Weights of a small CTC audio transcriber.
Model: log mel input, depths [1, 1, 1], rnn lstm.
Training: normuon at rate 0.0024, 600 steps, batches of 64.
Data: trained on read English sentences (LibriTTS-R), 15625 training examples, 2.5 epochs.
Rows from block 5, named by matrix and row number. Each number is 500 + 50 x the weight over its row's rms, rounded and kept within 0 to 999. All counts start at 0. Numbers have three digits each. After the name is the row's rms in percent of the matrix's.
# weight_ih_l0: LSTM input weights (gates i, f, g, o stacked) (model.rnn.2.rnn.weight_ih_l0, 512x256), inputs 64-127
weight_ih_l0.29 105:435493457449439500484545564541474563498625457578493484584399485474540392466509523476492452491494529445539477482553614539370535567500399594432448410490397448500514564455545449496564525551465474
weight_ih_l0.30 099:444573477501526552450456419577473460436480431397456502480524635496449568434438519479571544487474442472442499597506538512513584529500431578532548534558545428441554556523491590416481460507519449
weight_ih_l0.31 099:524498516444416474459557476412484428504558496463538584589441526498447563556543498509517528532446403522552469430468561535565442504562476458593521432521481470426523469577398501431497533609513555
weight_ih_l0.32 103:553534480482417444500557539547501485534476501510527547419499545451452436498449462484566544509474467555559435497505484543486414579493521454501465440490505567469471463516480480563610509451522516
weight_ih_l0.33 102:487433498377527520528486488546501522563571573506508441490430557529517480477451518575417503515511475467489576470511459551490565484472558518547516439444583578500498529549482558450503477569554439
weight_ih_l0.34 099:444523546466520579487528441473439396481508555517492536504409520529499450543579473467530482492554540428493482482481484416555484551537533503563467489563553411551518499521525549414450499551485529
weight_ih_l0.35 099:470547565445435528459460442471543572450425485495564500421554521523500439542493516480499464505462527486499550532466599538498550448592451532575588416524474546498448409571549570493484509453607457
weight_ih_l0.36 096:521567539571553522526496549444449561457529489514441452517575449462451463581578568513526481532528508353507541531418379549526466495506557511396491538434527498478430470471583487396523560476449466
weight_ih_l0.37 106:510480468436558536463456476555506527556346529436540526536451500532498459454508418450470558419515516584448535454452573481544556507410510520559545460460560457519582483489553450459517513556486515
weight_ih_l0.38 112:488518524507514410570578476434467443459457540466471437551419404504519608507421460548474531467486403494489569466510525538564534474429542438542562525529565476549383423561452575488536530509601462
weight_ih_l0.39 105:518460441399370410582523420478448505415333579502502408542466526519475540431551468537470495440493526557569562597500552580459505530546603454551504583439532461474549425416505486468537519469478571
weight_ih_l0.40 100:453565544465465420494456487515521518531521536422508549380583448438479440490448427516508524466498515535430483614570518525425484577454516521602558402452419423471585489391502437507478575538562498
weight_ih_l0.41 099:474495466529541485501483468547469489486416476559416422512596467543467573494426565470523509492484494494513559464591509620549441451465553511470470458535473530483531436501403552462567480566479561
weight_ih_l0.42 099:535520491430551481454453559497533510530473430480466531501541549523549562540495479530482542365541517427484470465393545545547443414521538524464457546449501475564436447564467615582558588528524485
weight_ih_l0.43 096:459527561582428415504441444405413469598495490543584470558514526581462513514527458501462493506555472439529567562506499506439489562488587424605589533501504491525528460388510532563564441440477456
weight_ih_l0.44 099:562459595608555498546610505528500523459537600457478614591497555470477406533491444506511479526522560470545450503415506544574549504445449548541476571578501477454518535528506578468469495593499494
weight_ih_l0.45 097:624472497469451445476439401424493560416477563556453493525539503510516507513589427546535586451565456529501444492408605477529455509557541476586486449550465469453500407556556574468575564512421466
weight_ih_l0.46 102:523490521389559516496464535481445472540517440525438554572585474515517506545522542509509425525516493493585479550579618518579544541551539569524471549484547498455440437325432489473497541540598550
weight_ih_l0.47 102:518512543478513579527584561441527482470494581537482518488555513560542492531462546417553531533494435454409458509519507582579470545549483437473559523520544436535430575427480484378490479488548492
weight_ih_l0.48 103:501460470522493492558428546459430514493486478452542560513530475430461464537454410436514483595540424615565501546395616467617520612539556583408506466515522530458540526491546459424406494518469545
weight_ih_l0.49 102:432569522534527446456500524552438495501439525459417434587452448455525473576546527532559515527548502503568477500555537460616495485458490505493525458489556469582513531394466435547471442504472494
weight_ih_l0.50 097:518564457586538522461510474430466416462586511446438396506518489533470419424549437521484539449546498557593489577562571480454570536502460530469562506425535529615553521510445554481408514448461517
weight_ih_l0.51 101:414521482465462521455457435523355448531499510509489446428536518553474552437527537544416483512473457508455502496544615543416513521518456514513573572517444587465424429508437494446500607447460399
weight_ih_l0.52 101:443530481452469426523430408460466519529612471557584372498460525529478544582487487440393405428498444483476581542431619553520471564564438502479484494460460435459543470393555473496492477502557490
weight_ih_l0.53 100:548512531434472560440588453431510605502509549506496524500425507446532543506453476484514476548483477409538496511530465541566541564456546501457504483572445490507419559427408471429499501521507514
weight_ih_l0.54 096:571471560510546413531503521550501483544507404516487416465524550507596463529530476569450485434420514463582524538465460433546546561498463472474523468416551403450456515514466415492517531542533591
weight_ih_l0.55 103:503534447496506519506555463613576590577486466526442506505411458488438461379509562447476539585539491488484440520531450463470553501443548463512480465481484435468467555446443514540492553423539498
weight_ih_l0.56 098:534434508433411555483486472473481504474439405501475445486500526521420466454581447508511525561497490389530434579504544458561541484497590550455482510585476440585473533415569504474522467522534541
weight_ih_l0.57 098:573620520481497523463437489552542510474510526490581454499515470509499524591506531556546554503382568480439492497447518456539533461538582430608568401410500465432542444564585479564480511441425428
weight_ih_l0.58 094:586402526547471544523506396472458512538486531491589478498427486587442501499510498526424499480390511589422454473487478483463552431530469420471542531529476546554589547485580559486502493536538474
weight_ih_l0.59 097:433571470516433463631525464427405544510525522578449389546524544550476536529475418573507525555462548528443522494577443523566532489513532431495473524597443517504445510498504462569442542539491499
weight_ih_l0.60 099:467551441446513480535459424555446542444487551410560551519463546461449483457498477514489527560472453503434593515492423440534564553531542555552551548484543483461591566595518507501466470436498484
weight_ih_l0.61 097:519503550483571520515459501533554594378468567547546505557499451469511525467526483498527473523473446415552438561569538545551561606450498534519524417530416527582465510560439543422511585452581546
weight_ih_l0.62 099:466488448444577442481427458512476507520480428467390465504504464568473386502528539490440431519402522409510448497560492538480523567511560423512492533519604460499543515557475513512477431517401495
weight_ih_l0.63 106:521390547425567495561472506530474529379504473453521606447516462536518497512447521568506511480516518505505407474512600572481415536442540463485567445486439408575442473528444471490484499497385563
weight_ih_l0.64 094:487427512567589415495484425471453495493462555468487542543555509557543527529466605456547462528529554548471543479434495499497571480563435505564497402494560543586377517484541464503559483467462522
weight_ih_l0.65 103:545514451449549503572503483572472511518417504550521532399411471437551485457578419416533424493523448465501396465461548467533497383526541514509469566415520431583503453506510522518581568440549403
weight_ih_l0.66 103:599492572500466514490513529602516561489556408434536461455473525458494466443454524439479548514407452532437444485542445484459572507476504473527491546540558432502458449478544472445574494417442535
weight_ih_l0.67 101:506610422449500562449423451467502452531546452565555482546448541504521522488447402449485525529453468426431481474450517592518529501483538578500453572566463481431506488470447476528489529500498561
weight_ih_l0.68 104:408463503570544492526507576440515415553511504568538601471462461460521455561581516476516544569464492510460559533497554481470441470542478559588470414433499511426447510449448522548443552486448420
weight_ih_l0.69 097:582558515446508542538523535489547566422531528484413404622450479454554426459547435535438444474470582504565569493618606440556417502525566425446562480418539525530477543465547414563535570511479456
weight_ih_l0.70 104:589438478491588484425442426470520536541400508402449422565558502504507443415495526556463441434465542532449534609506543466471498539481479475504496426487538525537507474421567451552433588476533535