Weights of a small CTC audio transcriber.
Model: log mel input, depths [1, 1, 1], rnn lstm.
Data: trained on read English sentences (LibriTTS-R), 2.5 epochs.
Rows from block 4, named by matrix and row number. Each number is 128 + 32 x the weight over the matrix's rms, rounded and kept within 0 to 255. All counts start at 0. Numbers have three digits each.
# weight_ih_l0: LSTM input weights (gates i, f, g, o stacked) (model.rnn.1.rnn.weight_ih_l0, 512x256), inputs 86-171
weight_ih_l0.11:136169184090077128165146136118149155169101098147127097188149115089082205146118187096115155176165138126160163130083075138172103149126093046077129093075141123113146138127118084085140200185135162111143142122134104128086118174069138186167148149060161161153137118
weight_ih_l0.12:149187120088107113095162106166114087109128137063167080175198084108123134079110087081151104103125178142129061147191203102165141148126112155141121152181131127125114091076082071090156169146110126098079094107157160155079133109151147093138131139168120118106105082
weight_ih_l0.13:168187095111133134117128163091146100171162161149139098092164160132127155128155140112133121085105147118097138101066112083102160141066182146070103130156086188146126118166164125171101090084210044168096164177113147123148091181159102155146164111091112159144105096
weight_ih_l0.14:142075092099080165134085066186156167157171129189124090184075129080162114106143125189114097159178063123138135140119165101121118121109160198099139092158114153145118105162146150136179144164121172096147167090159148150147076127120089126116147152150078116169107150
weight_ih_l0.15:122095123157126158122191125200164156158177123187119086121133143147062145167175101190170176127137097126135229108114153145121138139122143166154100117168141148172094104130103174098116140106140159136081115148081188169092099140128161145134113147120068113065155125
weight_ih_l0.16:128099165089151218126114111152093077163116110046121116143067066181146164119163136138084094116119182118126143084160133145127130136189133155086124070164120160131166115130097156190096096113153125108059138150199093089100127145116120155091086129166148191154176116
weight_ih_l0.17:089152104101163132140095123064187117092142137113103139183117141151068092126152145101114077169127094153098141188144096131157083107091147107143073166092152154079156142141087143150156107171116133162130129186073158120161147104086186104176098159181173124159147194
weight_ih_l0.18:136102116107173128150133064129135123108132117176111116194124122107107142129133102148160201084118153140125095184151094148190153129087094079129134137089176110170112154110101160172130147128175116085117080077091143167130110144120153113178144120150161117128186145
weight_ih_l0.19:065161159117107128166086176043138123143113102105081140090120087049081123081153113149104103138145142129208130138166125120097194153119062080129150076144165095147092128059086170158097126096126172124121123136140122162150110112074144128095056169192085136179074221
weight_ih_l0.20:123190176128074090120124110103181162188132059127168127087089158098166149166139095123083087071139180109090105121136112173164082151089093134067117121136134125106132150114178114084125186105172136170144066094099143071157148197141091162174138126094161081110075128
weight_ih_l0.21:103156126170151122128124093104165155116115136099119096119071145218114080178107147169102131127114064128118174115090117174128101118099056149100072102156088129166060144168119084182099124150170114167097139141153139123159105178102135092074135078132183151138068100
weight_ih_l0.22:101125153152136169140113134058151150136181101109124095095161139130225155126143128167093102090113104111082125135087123116148117099140144084140073083092130171108163141114113103131158164088161087153138153182126110154113111124122177101167099094148166145135093108
weight_ih_l0.23:141138123159126118164115132090071099104164188126178124133115166122105112149121136204103123185093132111082143091197156121148092058110064092157114137112154154128151096131164093137176128104143128114151146117122134130141164138175116102134156149118179091078174174
weight_ih_l0.24:119094138092085173143103134146142136145128145087165111165119174097124085113135142100127119162137120131133150148063116201181161151157150084132086088155096133131109113117156103143097101118155144084103119093138122170084127168216109152136121148115120138163127166
weight_ih_l0.25:168153108146079110106110061084116172124140087139099171109098166168149107154145120161076115093142181100127138147139157139152194101108083117115102141061118171134174063106073148152145100165131170111151089105080140156113148129159172121139161193139150134121182181
weight_ih_l0.26:110179125126212096113147096125158125136166190090127145122073112085070135081141118138141127144068153151136123087060146084066086105127126128111150171108132147045130139052157209088085151160077131175099172157155162094129097073137127158106073119135172102123180119
weight_ih_l0.27:155183073148102174113114097095181082098082172145159140083137131134179163060140120126099069138103128126133066165135186149114143128108127147098103110116145122143086109126143153091078165096188120138095136106128160134147128106088161098070046066135130169162165124
weight_ih_l0.28:152157120170117179097157115102116113129182087164157157077190124108172071096178073084162070084097179140104085113122178134120119202127095133136091129140177125080125169132148090145120157160103153188117128182172125150152086163146180166120118063139118099165136074
weight_ih_l0.29:108134140128157109165176156165134082113158158065104089077110160165144158199100125126065121129199182109157082103102180181169166104086161143111106092097123149159119140124178174165126096139099153066117108156144128156113103129063112132135065152086147110134122102
weight_ih_l0.30:179206105096113146143189077173145116137123094179103144113105057156211176088175073135110133120093067192166128100179180095136076153072189173113107142131103157096107180116183146155146134139202118096159095113070183069143123059107094106204121072058123166167161173
weight_ih_l0.31:142115122116154138191104140096169132097162173083161131117136064106096052106109134148152118149133165101105128118095092112199038158102069118119117118077120065150199129131148146068159144167118096091117130131171124130101135163155076117171092122109090047113092113
weight_ih_l0.32:117140171093098125210135133162191096183068147105127135127182105155171096133141116152078124108124170139188147169101111169089151181140156082111169135176153084085115166133145116102143127100098075160193108163105139088165166097115145119097167117095112094143193147
weight_ih_l0.33:129107162121170108160162103167102116137167117157108114133083088124121101172160177078078136151154136155178104153100140135163076147116095126157088141112151130170088142058128060094123158136143087126113130129089168138146172176153116154111155139195090119117171070
weight_ih_l0.34:104151168129138121096091089119149107090173150127180139155098154135101135168157106095114095130152097124136089112124083176166141111125147185104087089126177089167089134083132096146130090133128102151120150124100096191186087079145204088124129079158074186154142093
weight_ih_l0.35:151145158106155136094115114191089128140129128130125095138129087044126129059109151099143094148073084164120198096136094117207104100128163079199099157100161129114126074182097143120154076085122093105165167078111155106135133176107123138167185111149213132103163113
weight_ih_l0.36:196144147114111131138101103115130160185101079156112073112132102187139119044117127148118048118147092186164181153132161111111158106175138134101126110146103160141094139089093183072138085126154067166142138096087085137144129149107150174129159117117111146124137099
weight_ih_l0.37:127158170136169139079138097104084173072178147148158187167137175196098133112149105095142123107103083127090173168166164121188116074108165156173115069080124127126146124120158104098141132096134116116145105107183108141105075135080202154150122095131094122160161079
weight_ih_l0.38:078122143064072163180141154115093161185179118193104056191143086142180121101095137109172112194153110124114126068136176137139148157102118139176097104099155129109167096159085138154116103096153124133118129065167110134099109133140116160090094127118174170142121171
weight_ih_l0.39:108122126147159106072138101152169129110143131159134138087165104143149106140208074091121163053138166120111103128102127143161110134153091110122076083101156096079132146146186135097142112140183090134081157163067076102162147109109175147074146127093094125093155122
weight_ih_l0.40:101148064119130176172113109146155109086129131102090135105053118130084131215193125153225137165113078119187191089181111118075120107196088141115129132088095104117088130170112107120096099124127146131136105077119138090133093170103187154160127128111164173125114089
weight_ih_l0.41:200147084178130138099127133133108066106065149173138130157089120082097143080166130150118114199100140170123152145144107151088115099099121081163167165130150083152062127198114081123119159145081102092101116154157080099178117122139084127157111056141160157117088115
weight_ih_l0.42:103176116151155134149099140119166102134115133059071185153190146167113166113160141131121124157132119134112165114115130140191101165121178047117160060097157158067122123111128145138136096178110154145081133061140112134079165103117188157141194174160156128092172128
weight_ih_l0.43:147125162093093127165149102131112194106128138111108178120138052145151173159079102051096152150060173151156070093117144097165118125115120103114161167111161161156086119152085091071114116114085114118144155077130091152123118174093099167155115136110093154154069138