{
  "input": "log_mel",
  "depths": [1, 1, 1],
  "widths": [192, 240, 288],
  "rnn_residual": true,
  "optimizer": "normuon",
  "orthogonalizer": "polar_express",
  "adamw_lr_other_params": 0.0028,
  "grad_clip": 1.0,
  "batch_size": 64,
  "warmup_steps": 20
}
Rows from block 2 of a small CTC audio transcriber, named by matrix and row number. Each number is 500 + 50 x the weight over its row's rms, rounded and kept within 0 to 999. All counts start at 0. Numbers have three digits each.
After each channel's rows are labels from the 100 clips, of 14976, where the channel reaches its highest value: "loudest" is the band of the loudest frequency at the time of the peak; "top examples" is what is common among them. Only what is clearly more common there than usual is listed. The data: read English sentences (LibriTTS-R).
# conv: width-3 conv (model.blocks.2.conv.weight, 288x240x3, each kernel summed), inputs 0-79

conv.276:517508464454591469526505480455487532542492604423473552516479518527469517532483632590502398456571448560465504465439523531390502542557471452466408559475474417543451534443550455530544475571505466497530500559462528474497494480419496457545523439
loudest: 4000 to 8000 Hz
top examples: voice: female

conv.149:500471583454556436555530503521448516529466546495480470603465490437485568471531547449541558545586374466483534430494586540479451457496428519514531531514431472533546538378512440477572475521436518546448499519463530506529519562580408479553457450
loudest: 4000 to 8000 Hz
top examples: voice: female

conv.29:518474436516445466562472544563473467526493370490497503466520539458523593404554453449456613492565480464617437499475511577477595532554451472434519449559480512461500562509600517522478504499544417400559493440467472550495484417591474481407470499
loudest: 4000 to 8000 Hz
top examples: voice: female

conv.145:427650419469466403550479519511579576506375420560469536522471458581417412415559494507448600475542503537556532513472417519480527440516492480499539514501497513459523527615489466454521533460569448525488498574516576421454538464489522525477588553
loudest: 1000 to 2000 Hz; 500 to 1000 Hz
top examples: voice: female; the word "i"

conv.46:533480549423491502504459536434572458451530531536501480536505523445473468514490440512509548568635463507499498492550545473450541490539533445422432607490475566575405537486459428522477477475432592501519423578588434490550430525426375564515485508
loudest: 4000 to 8000 Hz; 2000 to 4000 Hz
top examples: voice: female

conv.112:508508457586598542515497578559582454472458486560424531501584423588449403495508444556412433483551471478557388511510445491464555504520558448451470560535526598497513508462442594512478510519500532502578463489440625418520587469489543492484508510
loudest: 250 to 500 Hz
top examples: voice: female

conv.185:463503524573501537518596533480501582484558538487558477588428482491600510487493539448493541582532509506523464547550429511422585465577510506553594400521398576497633399476411506430401553493520507525568402505546489476469518566562501430441429446
loudest: 250 to 500 Hz
top examples: voice: male

conv.251:553471470497501502454521498532407500623495487463450466473486564428504514414477482464501435474469423392508460439491471504462513484406494490457461434511452555347524599520463580545428475480538409582436415448513517530540479486481498480495444581
loudest: 500 to 1000 Hz
top examples: voice: female

conv.110:453526507608588499476540530548494485539449498558549494438487530491581519387381487528425513592502419496490504510495488523544360566547508524546469507560513531477538580600585530524450547528558480555536497438447544467525551470499463619541483480
loudest: 4000 to 8000 Hz
top examples: voice: male

conv.42:462458514401524423504457519478542564417496487513491509553483513487525470513519506520505566571499472485604420563508406485603430440561571528448552494460574518524532496589507507500498464451454484472422445451513481515488514429542485513431554545
loudest: 4000 to 8000 Hz
top examples: voice: female; the word "was"

conv.82:493437566578530526383483574420442462576469604474472549425454505391500480423432485535505567503496470512509540534522461537522513503521523506491566461523511536487502508541489476465527533480541571499499578543567466435509344547474547399505507624
loudest: 1000 to 2000 Hz
top examples: voice: female

conv.37:516520522538473520488496615576396503537459499445540450557481499439466515532466461495484486549556414422582430483440559445491464514589650476456530434535555499506507540525512473520445525559554517515510536558444523519561416370438478466478503449
loudest: 1000 to 2000 Hz
top examples: voice: female

conv.124:588541442408465503444541533483542461416527583485529437503584481539519530452451432462448427564571454399528501514430530614546618487449454531522579491474510449419504554486530592511499582531444465535423538535554479469525504467575498543426500494
loudest: 500 to 1000 Hz
top examples: voice: female

conv.273:482493553492489548574495490546447489489467552419444471473499486520381481524448580473460495532450523526418443585500502506512475470615532461510513485502491471458408472562522498477476548526498509406508488468641468527508357426483459497441533582
loudest: 500 to 1000 Hz
top examples: the word "what"

conv.212:520366514436642480511571443531424431518518496475516413517529468531491541475565507391456425510499464408453498472600480538587499497466500440453455563523539372535470584563558458499523509374556551479485470480482455600395524446509377491420569507
loudest: 500 to 1000 Hz
top examples: voice: female

conv.122:570495449505553497497490530666517554457507601496513590430529467497508612504461393548506577384513508546472432534394525482474500451536593465400489451406467554480542571502496488586574435534543437506482479535503450484632510521490520548553429482
loudest: 250 to 500 Hz
top examples: voice: female; the word "be"

conv.73:519558406544434449484559516452582551477502532428446507553487453527524425382412432569616466390548523483549464487522523509394551513507440478562472543494545522499572542514563492467598498511510493501520488406481466457504420566462518477538410398
loudest: 4000 to 8000 Hz
top examples: voice: female

conv.208:438543454510515503426486542511519507595501577500547439447558511482538529506550565553456519533537495435575536434511491461516459497527453588552465480503509576524514458537549492452491508549399600545530470476448459528497499490618450430533622450
loudest: 4000 to 8000 Hz
top examples: voice: female

conv.26:493439444450509525579543461519482522533500530495578441513602521527599514447509535546521525466548494497457524536493511462511506400456515481541604467527527541481544418556540541451490556469448610456534417577586434495460471512481590387483568472
loudest: 500 to 1000 Hz
top examples: voice: female

conv.24:503431458488498474561379534497505515452577556460442451546493527466495509511555406471468425489475475507408462503483581555496522499516460544547450556488434391543433453470487508625585463521470605512576426399451512446585489568460529537527489573
loudest: 4000 to 8000 Hz
top examples: voice: female; the word "his"

conv.221:590550417447644593528523520564479500471495488526530462557605492527560545474508475414517551474543483427422424441584484534431465501490415417480568557559524402515556542479457446511374470544576504579603464549480583441506559397505491465434482520
loudest: 250 to 500 Hz
top examples: the word "be"

conv.180:556459581471497546586539547462611587459569421413522491516433458495523587524574439550490485521499475513450471458555448535484478507514584499431505492481499498491621488579536551426480522550538439576538410525527567476485646560548521477543504496
loudest: 250 to 500 Hz
top examples: voice: female

conv.203:499469482432507484530529496555450526432534540528513461601485483476563462520484530517484517541454497534543511498507494450396450528565495462425472519469523554510459543501476422499452415571597443546599621532483577524471446535590445405546519508
loudest: 4000 to 8000 Hz; 2000 to 4000 Hz
top examples: voice: female

conv.165:544463504509537488526543573514486480468574428466554595473453484591576474443621429583533478525447543514531523515615512550548485478534513491441480487522472585516538590518423447522456425482551501429484484467554472467484493419485594406452554595
loudest: 500 to 1000 Hz
top examples: the word "i"; the word "my"

conv.60:487475540425425508630487425504551485496518527482517504449496588579449437483497501495494540489563455506468484484512587420490432521489552522478508487460450539469450479504440556512561530441398521565433527470448568480431474590407594390555437497
loudest: 2000 to 4000 Hz
top examples: voice: female

conv.264:531484547436490445509448397474514382583495498472390644468543512482517437408505567407462513484522456595467479552574535468497450560491481475390529446478410507484467528501476455530491568540413438485509528452521386469481500494513509468579535526
loudest: 500 to 1000 Hz; 250 to 500 Hz
top examples: the word "but"

conv.106:437480469397450463544505672542562452545498461494475506478506482395461485417498487528447633521536433465526447574525522458508445501520433412477547526472482492577495517565511480484509486539496488456535502509527469484520461525457467487581462531
loudest: 4000 to 8000 Hz
top examples: voice: female

conv.218:532486589543418468474369545463504389451598492530476521486480476514584510567459441427511487527519481490515520503498493560486437485503501517505494514457453462539534465482483532559555589527530556504474524521478438562476445474547460557443441588
loudest: 4000 to 8000 Hz
top examples: the word "was"; the word "his"

conv.88:471583464464471537564522489466436496457534519493481509485529481564499528455561593526473615436422447552623622543567585505559531413478526529453505485440441498459566460478521428602493550521449439459450460441477492473478378551420505571558453517
loudest: 500 to 1000 Hz
top examples: voice: male

conv.111:446485548501516552489563414459496476459468443486562569464411386476393473524497557469447580538442398477422522529511485445554539487475460470552557483521510353518508477402510494567520592406423479556554542587489535446526575469450534495534508533
loudest: 500 to 1000 Hz
top examples: voice: female

conv.117:563486475506555503506527556563469564469472546483527385515472604483415513506547436465476465487523520478531482397529458521455546475530525489478480578482373571469382439569466566417463508479422539516467527466569511475471491557391560526607555505
loudest: 4000 to 8000 Hz; 2000 to 4000 Hz
top examples: voice: female