config = dict(
    dataset='read English sentences (LibriTTS-R)',
    gain_aug_db=6,
    depths=[1, 1, 1],
    rnn_width=128,
    grad_clip=1.0,
    lr_schedule='cosine',
)
Rows from block 2 of a small CTC audio transcriber, named by matrix and row number. Each number is 200 + 30 x the weight over its row's rms, rounded and kept within 0 to 999. All counts start at 0.
After each channel's rows are labels from the 100 clips, of 14976, where the channel reaches its highest value: "loudest band" is the band of the loudest frequency at the time of the peak; "strongest on" is what is common among them. Only what is clearly more common there than usual is listed. The data: read English sentences (LibriTTS-R).
# conv: width-3 conv (model.blocks.2.conv.weight, 288x240x3, each kernel summed), inputs 80-159

conv.204,154,197,230,170,199,209,193,147,201,159,202,221,199,200,264,217,188,207,219,143,189,209,209,215,194,229,186,192,172,190,155,228,177,214,211,172,215,170,199,153,191,242,188,199,196,151,120,190,190,199,193,137,169,194,194,199,246,153,163,176,193,199,231,181,224,189,197,213,201,178,193,123,231,188,151,188,187,206,186,170
loudest band: 2000 to 4000 Hz
strongest on: the word "which"

conv.44,240,155,213,191,228,182,251,190,174,165,201,185,184,228,240,211,203,195,205,194,181,207,180,221,230,203,203,228,191,230,185,208,186,200,188,169,216,212,176,249,181,195,210,187,134,178,179,203,235,218,249,200,194,206,214,214,178,228,217,201,192,182,255,207,185,235,171,198,194,205,189,189,154,150,215,216,204,185,188,141
loudest band: 250 to 500 Hz; 500 to 1000 Hz
strongest on: voice: female

conv.1,168,148,184,234,168,234,229,234,234,195,210,144,196,163,187,189,214,229,242,199,221,188,216,148,211,211,244,183,212,242,207,217,178,181,172,241,208,202,158,200,218,219,260,186,212,207,219,195,160,176,184,167,188,189,200,172,135,184,246,210,210,239,185,186,174,218,150,233,150,134,226,241,252,236,256,208,182,165,136,247
loudest band: 500 to 1000 Hz
strongest on: the word "but"

conv.60,196,248,178,184,160,158,150,114,206,205,219,187,192,248,233,195,156,167,196,269,209,177,181,205,205,271,139,201,179,177,199,264,201,156,209,166,221,232,164,206,192,187,220,178,161,198,189,190,233,193,210,173,171,165,232,193,249,213,197,180,193,214,206,182,222,163,231,228,223,212,172,170,200,223,190,226,169,247,228,214
loudest band: 2000 to 4000 Hz
strongest on: voice: female

conv.186,147,143,218,226,238,177,179,201,170,157,173,214,188,188,182,174,236,225,268,226,188,146,202,164,241,179,249,197,192,192,224,152,214,233,206,173,172,190,170,166,199,281,165,173,207,116,214,176,223,242,186,210,221,182,209,193,202,206,176,182,171,247,206,223,173,212,161,213,210,218,193,202,175,211,188,251,224,210,210,226
loudest band: 2000 to 4000 Hz; 500 to 1000 Hz
strongest on: voice: male

conv.211,177,146,225,212,190,209,185,241,216,185,246,247,161,167,168,233,220,300,108,218,175,235,221,207,114,212,186,189,212,238,190,198,236,199,214,141,207,187,226,216,142,249,217,184,194,199,218,171,167,233,188,134,187,218,215,254,249,154,233,175,242,211,220,178,163,218,204,248,246,247,188,231,208,164,183,180,192,143,166,170
loudest band: 250 to 500 Hz
strongest on: the word "be"

conv.112,163,190,234,248,214,227,200,187,224,151,198,224,233,169,169,242,269,204,188,188,203,225,231,185,211,188,187,210,172,164,237,182,264,192,191,95,241,197,173,163,195,193,158,197,197,162,158,219,210,221,212,200,188,203,189,230,145,199,205,185,187,221,209,172,127,148,226,172,141,210,224,159,218,250,220,167,161,190,248,214
loudest band: 250 to 500 Hz
strongest on: voice: female

conv.82,236,187,123,218,221,175,198,194,160,253,233,183,237,180,206,205,191,188,238,222,158,175,241,163,222,219,223,254,168,252,193,233,207,177,236,221,236,199,169,175,178,221,248,204,172,228,190,170,230,210,267,258,200,196,207,186,207,225,222,231,205,178,170,235,202,201,183,192,190,161,215,251,258,211,180,199,153,223,222,219
loudest band: 1000 to 2000 Hz
strongest on: voice: female

conv.37,202,215,203,199,190,194,242,180,177,211,145,173,188,152,217,191,212,218,246,194,195,201,188,171,265,183,248,153,204,193,201,204,225,216,201,227,225,195,141,144,210,193,245,177,224,189,160,223,224,202,189,214,177,115,195,156,217,180,249,190,252,197,204,214,175,173,169,155,193,201,156,249,201,132,202,208,114,195,221,215
loudest band: 1000 to 2000 Hz
strongest on: voice: female

conv.250,252,212,231,207,251,208,210,166,207,232,227,164,195,237,181,160,228,187,154,204,197,175,246,209,232,199,249,202,223,194,157,173,213,172,234,192,215,196,212,174,196,160,165,244,166,196,175,238,108,218,233,148,222,194,243,222,139,215,221,189,240,183,164,236,213,195,190,211,189,193,200,200,199,233,183,184,233,211,204,129
loudest band: 250 to 500 Hz
strongest on: the word "the"

conv.148,190,280,271,187,217,201,180,149,193,219,239,174,173,173,201,195,222,213,216,229,212,226,146,193,232,172,162,196,165,178,215,193,229,193,188,232,206,190,187,161,187,192,189,198,240,173,181,209,209,139,195,211,200,184,213,191,195,247,182,177,193,182,217,205,164,260,214,164,232,210,157,220,235,184,227,214,157,175,196,192
loudest band: 500 to 1000 Hz; 1000 to 2000 Hz
strongest on: the word "i"

conv.203,178,178,122,200,223,245,220,174,214,194,211,262,229,206,219,218,142,209,219,137,184,210,202,204,272,216,269,200,218,254,227,260,232,181,192,233,188,221,152,168,187,224,150,152,192,184,178,162,214,178,211,212,198,175,240,208,201,212,212,207,223,244,198,245,255,203,199,196,260,181,249,201,197,221,173,212,198,268,185,201
loudest band: 4000 to 8000 Hz; 2000 to 4000 Hz
strongest on: voice: female

conv.121,209,138,262,186,237,202,133,243,180,170,182,214,197,238,201,227,199,220,171,226,189,187,223,156,190,196,223,170,160,189,223,208,185,160,206,235,313,159,195,182,204,241,195,183,159,163,182,238,293,210,218,203,179,228,248,201,209,199,228,228,213,214,198,222,155,207,197,214,189,230,273,201,190,206,178,258,207,245,180,204
loudest band: 250 to 500 Hz
strongest on: voice: female

conv.117,186,246,203,155,244,242,166,231,202,237,170,245,233,155,214,190,204,209,228,201,203,220,262,196,218,214,221,206,180,209,204,229,185,172,210,179,213,246,175,208,224,253,189,198,220,223,249,213,250,225,155,186,122,176,155,217,222,169,200,178,199,222,209,176,187,207,142,237,165,223,145,179,168,211,183,225,198,175,203,183
loudest band: 4000 to 8000 Hz; 2000 to 4000 Hz
strongest on: voice: female

conv.12,162,234,202,212,177,222,207,246,179,205,238,195,208,222,190,176,110,207,245,129,207,235,165,216,206,176,182,214,149,178,211,144,173,268,237,244,228,220,191,226,165,193,228,133,241,81,225,190,151,205,193,171,212,192,230,205,204,174,220,231,202,206,244,124,215,233,213,171,175,208,183,194,239,229,215,162,213,160,196,195
loudest band: 4000 to 8000 Hz
strongest on: the word "was"; the word "his"

conv.180,157,197,203,168,244,223,163,177,168,218,171,193,204,195,191,212,206,223,217,181,205,228,203,195,174,211,174,188,212,198,214,148,225,172,184,232,155,210,202,194,170,220,221,212,209,196,196,148,181,217,245,185,234,209,238,268,233,211,202,183,207,243,194,203,198,210,185,225,194,173,170,227,221,197,240,240,196,154,164,156
loudest band: 250 to 500 Hz
strongest on: voice: female

conv.100,171,177,212,200,203,237,198,205,208,242,233,195,226,208,200,209,131,263,239,196,192,191,161,208,205,231,188,184,198,242,194,184,208,157,184,227,201,205,191,179,203,202,184,182,183,199,213,181,192,249,253,232,246,132,233,219,168,211,214,172,199,202,232,243,130,196,158,234,233,218,233,201,209,154,190,250,255,194,194,158
loudest band: 250 to 500 Hz
strongest on: the word "do"

conv.145,181,172,202,213,200,212,208,185,245,196,188,191,189,201,202,217,214,192,207,180,203,202,195,183,191,201,236,177,180,190,181,171,166,237,120,173,179,218,192,224,220,176,161,196,174,217,252,215,192,172,172,193,222,185,158,221,172,190,159,153,177,182,207,207,170,171,187,161,197,239,219,213,176,220,217,212,242,211,173,226
loudest band: 1000 to 2000 Hz; 500 to 1000 Hz
strongest on: voice: female; the word "i"

conv.240,203,235,226,174,216,193,257,220,121,202,155,146,278,207,210,198,211,202,168,228,129,213,189,151,205,188,135,235,196,228,210,188,233,158,182,204,172,172,188,236,250,216,222,276,221,223,244,206,240,170,219,216,202,201,255,188,229,156,206,219,212,130,228,235,221,205,173,185,204,163,185,189,183,209,200,166,172,223,175,227
loudest band: 250 to 500 Hz
strongest on: the word "the"